config = dict(
    model='contrastive audio-text model',
    dataset='synthesized solo parts of chorales (CocoChorales)',
    train_examples=39062,
    n_mels=64,
    hop_length=320,
    input='log_mel',
    spec_augment=True,
    win_length=512,
    tokenizer='word',
    vocab_size=56,
    loss='softmax',
    embed_dim=128,
    encoder_arch='convnext_v2',
    encoder_isotropic=True,
    encoder_norm='layernorm',
    encoder_activation='gelu_tanh',
    encoder_mlp_ratio=2,
    encoder_inner_norm=False,
    encoder_patch_size=[16, 8],
    encoder_layers=8,
    encoder_width=192,
    encoder_kernel_size=7,
    text_encoder_causal=False,
    text_encoder_width=128,
    text_encoder_layers=8,
    text_encoder_norm='layernorm',
    text_encoder_norm_position='res_post',
    text_encoder_activation='swiglu',
    text_encoder_head_dim=32,
    text_encoder_fused_qkv=True,
    text_encoder_bias='none',
    text_encoder_qk_norm=True,
    text_encoder_parallel_block=False,
    text_encoder_moe='top_k',
    text_encoder_num_experts=32,
    text_encoder_moe_every=1,
    text_encoder_expert_mlp_ratio=0.5,
    text_encoder_experts_per_token=2,
    text_encoder_shared_expert=False,
    text_encoder_positions='learned',
    residual_init='zero_last',
    optimizer='soap',
    beta2=0.99,
    learning_rate=0.0032,
    beta1=0.95,
    shampoo_beta=0.99,
    eps=1e-08,
    precondition_frequency=20,
    max_precond_dim=1536,
    one_sided=False,
    adamw_lr_other_params=0.0021,
    ema_decay=0.999,
    max_steps=19200,
    batch_size=256,
    epochs=125.8,
    lr_schedule='constant',
    warmup_steps=960,
    weight_decay=0.08,
    adamw_weight_decay_other_params=0.01,
)
Rows from block 5 of the text encoder of a small contrastive audio-text model, named by matrix and row number. Rows with one number within an expert belong to one neuron, the router's apart. Each number is 128 + 32 x the weight over its row's rms, rounded and kept within 0 to 255. All counts start at 0.
After each expert's rows are labels from the 100 texts, of 14848, where the router gives the expert most weight on average: "fires on" is the input token at the peak. Only what is clearly more common there than usual is listed. The data: synthesized solo parts of chorales (CocoChorales). In brackets: how many of the 100.
# router: router (text_encoder.blocks.5.mlp.router.weight, 32x128, trained with AdamW), inputs 0-127
# gate: expert gate (text_encoder.blocks.5.mlp.gate, 32x64x128), inputs 0-127
# up: expert up (text_encoder.blocks.5.mlp.up, 32x64x128), inputs 0-127
# down: expert down (text_encoder.blocks.5.mlp.down, 32x128x64, transposed), outputs 0-127

# expert 17
router.17 [ 90 133 121 116 102 152 116 102 171 119 202 141 118  44 149 156  59 109 128 108 163 113 125 123 104 114  76  75 172 159 126 168 201  79  86 145  95 153 163 137 118 123  75 128 135 153 131 115 111 104 118 140 103 130 100 130 144 131  89 149 159 101 108  93 101 106 137 110 142 130  86 152 105 140 120 144  75 171 155 178 130 141 202 182 163 130  55 165  98 107 108 105 197  94 116 169 157 167 122  88 156 129 140 136 142 151  99 154 158 148 130 187 125  75 164 119  88 113 110 120 157 173 128  96 172 128 180  81]
gate.0 [139  96 141 138 139 127 114 116 146 107 165  59 143 173 130 130 172 118 119 146 113 146  84  94 160  93 114 180 116 165 155  75 122  94 127 117 149 150 130 102 123 152 135 153 132 126 133 120 158 112 128 176 140 123 184 183  98 164 189  84  75 168 104 142 142 106 145  95  93 129 174  87 131 226 148 111  82  79 106  78  98 161  99  87 122  97 115 150 114 112 131 151  94 123 122 142 102 159 139 142 199  83 101 165  88  36 196 112 127 123  82  99 167 127 115 150 128  62 189 122 144 138 139 157 123  93  93 121]
up.0 [158 103 117 129  67 121 147 154 127 182 158 128 155  56 138 165 116 181 182 147 125 149 144 118 139 139 168  92 180 160 143  92 147 146  77  79 145 113  68 114 163 101 103  71 101 138  86  49 125 139 177 134 122 154 138  18 167  88 106 182 171 101 156 111 131 166 136 158 137 115  88 119 161 102 125 173  88 185  91 110 132 161 141 137 131 102  81  84 112 139 111  92 158 116 113 156 130 143 159 116 120 156 146 128 136 155  93 157 101 116 126 130 111 113 116 164  96 197 120  69 112 136  91 125 121 159  79 136]
down.0 [124 118 162  84 142 165  44 130 108 141 168 148 125 137 159  78 123 113  90 136  76 188 121 102 122 105 114  97  88 169 158  75 143  95 105 143  99 140  89 163  58 142 105 166 144 146 198 111 181 158 135 128 132 119 151 144 107 146 174 112 128 120 111 118 149 134 152 114 148 120 101 149  60 150 132 105 189 149 102 103 105 134 105 156 145 135 208 149 137 146 135 167 140 143  97 122  87 120 149 171 150 135 108 134 142 118 142 130 126 178  89 120  91 117 196 140 197  95 157  78 145 142 133  16 126  88 154  87]
fires on: ":" (73); "double" (10)

# expert 11
router.11 [ 75 135  94 144 129  69  87 190 171 159 159 179 111 118 142 131 104 158 117 117 121 153 100 106 154 135 146 148 149  48 146 154 113  78 174 143 161 134 146  67  94 151 182 153 146 149 192 148 123  82 116 127 155  91 168 123 109 126 129  68 121 121 122 205  84  76 139 115 133  82 151 152  96 132 167 111 127 127 133 185 153 125 169 117 162 139 123  65 178 143 128 147 162  93 118 146 142 113 120  82 138  93 109 128  89 104 128  86 124  93 149  96 155 114  82 103 177 119 103 194 180  95 136 177  90  95  79 130]
gate.0 [121 108 118 102  88 121 140  99 125 109 130  64 155 104 116 158  94 124 145 135  94 176 160 168  77 129 120 125 125 175 161 116 128 126 139  94 101 136 176 117 125 109 120 146 108 133  94 159  67  91 125  94 157 199 133 105 216 154 146 138 117 188 153 101 111 165 111 162 163 230 111 147 138 133 150 117 115 143 102  90 158 131 137 162 126 171 166 116 132  79 112 146 164 103 113  90 113 224  75 128 120 107  84 192 118 108 142 132 125  80 121 146 167 123 114 103 111  70 210  91 112 125 117 116  81 162 140 156]
up.0 [119 118 136 112  83 135 122 135 112 118 162  63 136  71 122 131 104 110 140 107  66 173 166 184  82 108 114 135 121 192 166  81 156 135 134 140 150 129 162  94 108 120 125 158 123 147 105 167  58  89 144 118 164 163 122  83 178 163 137 149 139 144 171 110 106 138  67 180 150 236 118 136  99 120 178 113 130 164  82  98 168 167 107 151 122 188 155 149 163 113 137 131 166  74  84 109 111 180 106 147 124  85  98 142 118 122  99  90 111  84 149 166 154 116 104 117 119  95 201 119  97  98 101 131  82 116 112 150]
down.0 [ 97 147 131  87 131 172 106  75 145 113 128  94 154 158 132  66 155 121 124 117  63 153 139 128  84 108 140 104  73 116 153 123 134 134 157 114 157 106 128  69  97 123  84 157 160 130 206 151 123 143  96 130 107 115 163 138 156 131 173 163 119 125 115 132  88  87 144 113 177 144 149 124 119 191 118 105 141 105 136 133  98 140 109 175 134 142 132  71 131 157 110 147 113 119 125 108 151 121  89  71 124  63 120  74  78 136 147  90 137 134 131 145 213 121 212 170 201 105 147 104 144 116  76 207 117 163  74 180]
fires on: ":" (28); "a" (15)

# expert 14
router.14 [178 121 146 133  86 151 138  93 130 148 186 135 120 157 155 142 134 218 175 165 162 105 141  56  85 153 131  87 172 139 102 189 152 114 110 102 121  86 145 102 128 125  97 115 117 138 164 143 145 158 115 172 146 146 106 109  98  64  73  81 139 106  94 115  71 169 137  95 153 147 108 145 150 160 122  95 126 128 165 102 111 139  78  96 151 151  97 180 132  92 157 117  88 138 152 124 132 126 176  92 118 174  94 120 165 207 128 124  60 190 149 141  66 166  72 127  76 120 127  92 148 115 141 158 141 161 127 117]
gate.8 [ 98 141 130 152 130 184 140 117  97 158 134  92 117  71 111 109 167 139 160 130  81 132 173 127 167 172 121 118 146 135 130 185 118 185  84 129 113  75 111 204 180 144 139 148 113 138  96 125 174 161 104 152  84 115  89  87 146 107 125 136 202 119 112 123 114 157  65 129 117 143 129 128 134 143 131  93 174 100 152 133 156 193 130 130  70  97 174 142 118  82 108  96 180 202 169 132 123  68 132 132 141 115 137 150 149  16 181 115 148 141 147 121 141 143 151 107 130 130 145 145 140  95 147  73 106 154  99 186]
up.8 [132 127 128  95 119  96 113 120 160  87  99 153 131 200 129 137  98 108  94 111 146 126 105 111  74  57 132 120 141 130 131  74 126 113 125 105 121 178 117  52 119 113 131 101 136 145 143 170  88  74 163 120 171 155 172 150 121 141 125 134  63 115 148 150 134  75 180 109 153 124 113 140  93 129 185 173  99 147 124 100 106  94 111 138 148 180  50  59 141 127 156 165  65  64 107  99 143 178 141 135 120  96 134 106 105 235 107  95  95  91 118 127 136 122  98 113 134 151  67 118 117 167 112 183 120 139 148 111]
down.8 [124 133 153 175 114 132  99  90 175  68 166 134 127 130 143  98 171  89 196 110 143  99 119 102 142 139 200 101 104 174 136 162 137 129  92  35 157  82 138 115 106 121 131  96  94  77  79 118 197 127  94 120 131 151 140 102 100 157 144 105  89 103 128 146 158 124 124  97 170  68 122 113  90 112 137 149 160 161 122 182 119 175  84 118 134 163 111 139 145 205 116 137 114 132 134 146 140 138 128 141 126 190  74 162 110 117 147 116 163 141 145  95 112 101 157 168 110 128  54 128 157  51 125  82 110  57 136 112]
fires on: ":" (38); "3" (15)

# expert 6
router.6 [108 174 137  91  77 157 140 115 128 150 133 132 155 215 167 173 161  87 154 135 107 134 123 118 154 154 147  91 100 129 118  73  78 164 110 124  91 168 104  93  78 121 165 132 102  96 121  80 118 107  98 141 140 175 165  96 160  95 198 133 156  63  87 109 110 174 152 108 166 102  99 121 150  99  79 109 131 124 127 165  92  81 150 152  88 202  74 158 102 117  77  52 103 118 104 117 119 131 118 155 126 192 130  61 134 124 143 148 161 106 168 172 133 122 100 176 146 162 133 113 153 118 141 112 161 100 164 138]
gate.0 [ 76 104  87 129  83 131 103 175 117 156 113 103 124 132 102 101 134 149  99 141 187 115 107 138 129 103  96 122 141 172 110 132 135 123 169 142 120 136 199 136 164 147 113 171  83  63 144 185  90 152 110 151 144 113 139 113 134 158 150 119 100 153 199  74 109 101 156 153 113  95 107 134 208 164 125 116 117  93  73 139 174 155 149 124 132 118  86 142 138 187 194 235 155 109 142 148 189 153  76 124 151  89 114 167 120 143 106 103 118  96 165 120  90 175 139 161 140  78 150 134 119 171 146 150  83 125  84 107]
up.0 [174 102 167 138  94 119  94 100 163  55 152 173  92 153 102 158 170 113 123 129 196  97 151 146 115 201  89 127 101  93 127 163  98 123  99 131 196 115 134  87 121 167  89 101 121  95 129 140 130 133  67  66 122 169 143 143 112 156 136 105 115 177 124 159 129 138 159 163 120 105 159  79 101  87  94  88 144 138 143 139 130 123 100 108 149 207 115  99  92 151 147 191  79 119 146 183 110 152 101 150 160 137 134 108 134 187 105 125 161 108  80 155 139 143 169 129 115 112 155 100 106 158 120 119  55 170 200 157]
down.0 [ 72 146 132 115 147 175 128 127 140 147  93 116 107 133 199 136 213 155  95  97 159 104 172 125 124 146 118 108 139 163 132  97 134 132 124 196 190 189 121 101  99  52  65 141 112  92 114 171 113 139 148 127 139  66 181 145 135  86 139 184 122 131 115 118 136  84 127 138 147 147 180 139 173 147 149  87  61 168 141 136 127 102 137  97 135 130 102 154 135  94 131 114 133 147 140 166 108 102 120 170 122  76 137 123 144 108  64 143 129 171  94  22 101 112 118 148 169 132 101 136 134 138 129 140  49 130  87 118]
fires on: ":" (23)

# expert 12
router.12 [115 138 168 159 112 202 119 108 186  53 107 147 165  93  47 147 140 147  93  93 162 136 119  84 157  45 126 133 166 134 118 149 115 115 109 160 181 158 120 186 122 101 115 116 101  76 144  93 137 136 122  97  77  88  83 143 131  96 165 120 124 143 184 199 155 156 120 131 122  91 147 128 117 139 101 111 132 103 142 114 108 105 133 111 123 113 164 154 140 171 113 148  99 136 114 128 124  55 133 167 196 127 110 147 192 161 109  81 100 133 133  96  90  98 131  59 108 155 147 141  97 168 150  67 112 152 109  80]
gate.0 [102 175 143 110 102 100 175  91 133 127 133 122 123 138 162 105 161  98 135 120 165 144 113 137 163 144  79  45 147 200  63 115 176 176 181 148 151 161 160 127 182 133 121  90 153 124 148 107  58 108 164 157 144 113 131 130 109 155 120 124  85 172 151 123 107 112 117 185 105 145 156 119  46  61  99 170 102 114 126 156 141 124 140 127  96 116 149 125 117  96 120 157  90 146 163 144 149 170 169 106 115 115 152 171 118 187  95 187  99 100 100 170 101 162 217 150 141 127  63 169 105 116 140 145 152 118 139 124]
up.0 [139  84  77 155 113 120 114 141 100 180 128 129  99 143 119 163 100 173 115 124 100  98 173 100  87 104 134 147 120  28 179 115 110 120 130 105 117 115 116 118  58 109 103 158 141 157 113 175 206 136 122  64 131 121 168 133 129 112 136 111 145 103 107 123 133 133 130  56 134  85 123 102 196 176 150  91 126 159 118 138 110  96 110 158 182 147 132  67 129 141 133 105 141  84  62  94 129 112 118 144  97 166  86 142 139  72 141  96 168 182 157  83 138  88  47 123  94 153 147 126 185 132 123  88 134 160 100 101]
down.0 [ 53 108 104  95 143 129 105 143 105 129 166 107 114 171 168 133 157 121 148 122 127 163 222 101 146 129 143 158 104 124 140  91 119 137 111 128 171 111 130 138 108 166  37 153 146 121  87 139 100 118 156 188 124 132 130 128 130 103 122 131 240 149 116 146 121 124 142 148 152 176  68 104 133 160 129 155 103 143 149 115 126 115 114  36 116 117 133 111 130 107  94 132  72  88 132 179 112 123 118 101 107  80 116 119 141 165 101 138  99 168 128 170 139 184  87 147 230 142 151 151  74 167 170 129 102 138 166 143]
fires on: "c5" (25); "violin" (18); "cello" (12)

# expert 18
router.18 [116 146 134 124 119 114 112 140  65 125 143  99  91 152 179 107 103 104 171 113 152 153 177 148  48 145 137 141 156 127 134 154 166 108 172 128 153 107  95 176 176 116 192 148  59 120  85 110 106 105 115 175 127 110 142  53 144 147 164 127 109 124 148 159 115  63  99 101  70 119 116 216 146 159 136 119 102 117  98 141 151 157  52 132 148  84 127 158 127  96 140  60 152 165 178 102 136  92 154 140 106 103 156  84 166 141 122 167 105 142 102 134 118 153 140  87 121 132 167 163 191 145 169  80  97 135  95 141]
gate.0 [121 123 108 112  95 139 135  97 165 146  81 139 162 119  97 201 163 159  94 135  93 163 175  88 169 123 150  96 193 130  92 146 147 148 203 117 126 126  96 141 135 107 185 170 143 133 127 130  99 190 154 176  75 121 123 144 128 133 120 179 176 139 121 148 157 147 119 131  95  93 109 138  64 149 169 158 205 162 157 129 143 139 108 126  83  87  92 117 108  67  79  47 129 157 172  99 121 144 101 139 204 113 156 133 150 144 160 140  87 158 138 173 144 174 116 162 172 125  86 115 124  90 114 157 151 100 146 115]
up.0 [128 152 145 152 159 106 122 153  94 107 171 124  87 165 167  52  81 100 151 121 155  86  75 158  94 134  94 152  61 101 152 119 105 113  39 138 138 112 160 119 123 138  82  87 116 118 103 140 147  97  94  83 187 126 129 106 115 141 150  80  88 120 117  89  93 130 133 114 167 146 167 102 170  97  96 103  51  91 112 133 131 105 155 147 178 157 148 138 143 199 184 201 140  91  87 147 139 126 150 119  54 142 104 127 102  93 103 141 168 117 105  84 121  80 143 111 112 129 180 155 128 164 138  89 103 158 123 127]
down.0 [180 117 117  99 154 188 193 104 112 111 149 139 130 148 150 134 134 157 114 136 115 110 118 135 149  96 125  78  96 120 160 114 106  93 139 105  84 134 136 139 134 164 125 194  63 113 164  78 123 149 177 134 177 154 136 155 125 188  86 138 125 113 116 104  85 152 148 131 153 140 126 128 122  97 118 140 184 209 200 117  72 191 158 116 106 146 118 141 178 181  92  84 126 140 164 131 106  92 135  70 148 168 122 139  87 161  87 134  78 120 163 173 123 124 175 191 117 114 145 111  54  82 142 123 127 133  88 183]
fires on: ":" (49)

# expert 1
router.1 [138 108 138 154 169 110  83  97 172 115 126 142 117 152 112  89 117 128 145  73 152 136 140 191 116 140 125 109 201 151 145 152  84 121 114 122 108 167  32 111 142 159 101 100 183  78 109 105  25 127  94 156 133 156 151  86 145 147 121 132 123 123 118 104 151 165  79  99  67  51 118 142 139 164 114 159 151 143 144 132 169 108  87  98  88 138 133 144 148 158  90 140 147  82 150 143  73 112  68 199 126 110 119 140 178  89 129 120 159 101 105 109 129 129 147 109 172 143 144  96 155 142 130  95  65  71 116 155]
gate.8 [137 171 102 210 118 151 106 113  84 152 105 141 114 121 108 109 127 114  98 160 129 108  84 102 112 109 104 157 151 102 110 133 137 150  93 131  81  79 150  75 131 136 123 166 101 118 128 105 186 172 126 156 171 174 154 127  66  72 118 166 166 152 150 145 118  85  97 171 158 156  75 134 121 134 126  99 105 116 131 147 116  54 159 168 144 129 100 165 134  62 125 198 156 118  64 125  85 127 124 143 105  93 120  97  51 124 175 168  74  98 162 136 105  51 134 172  81 118 118  91 155 131  75 163 145 129 126 132]
up.8 [168 155 138 172 154 155  76 100 108 134 112 103 137 147 112  90 143  97 115 154 129 108  68 179 108 113  91 140 120 124  69 120 138 152 179 131 118  91 155  71 138 171 138 162  87  96  99  74 160 125 164 142 160 162 132 166  85 112 150 144 171 170 112 125 101  83  66 177 153 134 111 137 162 187 119 130 149 133 159 141  57  66 148 171 138 182 142 135 172 118 102 141 160 125 107  85 121 145 111 142 123  71  92 157  44 103 201 153 104 112 137 112 130 104 125 197 106 164  98  66 155 121  94 146 124 141 131 148]
down.8 [105 117 109 161  85  87 125 159 102 158 114 156 126 102 117 164 134 128 114 133 178 133  51 137 121 137  78 103 107 156 139 137  98 125 108 121 112  93 155 133 152 134  68 161 123 175 101 164 142 108 179  93 103 124 110 151 211 160 150 116 173 165 178 137  91 112  65  94 137 154 117 151 130 166 122  91 209 124 188 170 116 116 100 159 146 167 124 114 101  74 117 117 135 129  68 118  97 147 207 145 101 129 115 113 110 185 125 106  92 163 116 103 178 140  99 215 137  80 125  82  85 131 136 157 131 168 156  96]
fires on: "clarinet" (38); "viola" (26); "saxophone" (9)

# expert 21
router.21 [143 133 158 147 142 101 138 105  34  99  65 103 108 169 127 114 128 144  95 103 108 107 122  83 171 119 122 120  77 143  62  89  99 112 148 118 124 119 132 110 154 186 140 164 162 139  99 133 206 192 170 125 102 159 170 123 136 149 201  50  88 131 138 164 107 127 132 177 159 186  43 117 118  98 151 134 146 147 135 140 135 112 115 117  83 132 163 129 105 152  51 103 136  95  97 129  85 168 114 169 109 132 140 140  75 115 105 193 112 133 154 106 151 126 129 176 147 128 120  80  87 152  87 122 133 133 153 114]
gate.0 [128 136 118 175 101 101 169 146 116 171 117 158 157  95 140 125 142 141 190 124 139  73 161 137  99  36 159 164 130 132 145 110 105  90 117 135  57 115  87 156 130 150  90 102  94 106 135 134 103  94 145 157 108  55 174  78 162 132 146 170 179 138 103 159 169  38 130  79 163  58  72 138 137 126 153 173 127 127 104 118 177 153 164 107 118 107 138  97 146 139 131 168 139 152  95 126 114 144 119  91 205  58 129 150 118  47 127 142 165 144 132 124 116 158 129 111 139 150 120 106  97 115 113 112 132 153 180 144]
up.0 [104 161 133 149 138 128 191 150 135 136 114 101 157  64 143 137 200  99 158 122 122 127 140 130  63 110 148 190  94 129 105 121 140  87 106  88 122 107 101 118 144 107 145  84 158 101  79 144  98  73 200 146 138 100 114 107 158 147 111 160 175 105 227 167 109  85 105 103  73 148 145 120  82 120 169 159 150 120 110 135  96  95 189 138 135 138 173 129  85 132 100 132 184 110  77 150 122 142 131 100 161 102 123 203 120  94 139 182 142 135 166 124 126 140  91  84 127 161 152  96 109 103 133 199 170 143 114 163]
down.0 [180 152 114  89  92 121 149  44 132 157 141 142 120 161 100 146 105 143 161 136  77 156 156  66 119 181 159 128 115 107 136 129 126 111 128 102 187 181 144 153 119 152 142 143 134 173 182 102 112 101  95  71  81 176 157  99 152  95 141 166  53 136  56 156 111 164 119 136  94 150 129 129 104 129 132 101 124 101 145 136 144 116 157 140  95 170 151 140 126 102  72 137 156 170 150 110  73 138 128 124 233 115  75 189  88 115 168 101 147 165 122 126 125 104 110  96 158 159  89  90  72 143 135 137 104 118 112 175]
fires on: ":" (68); "bassoon" (23)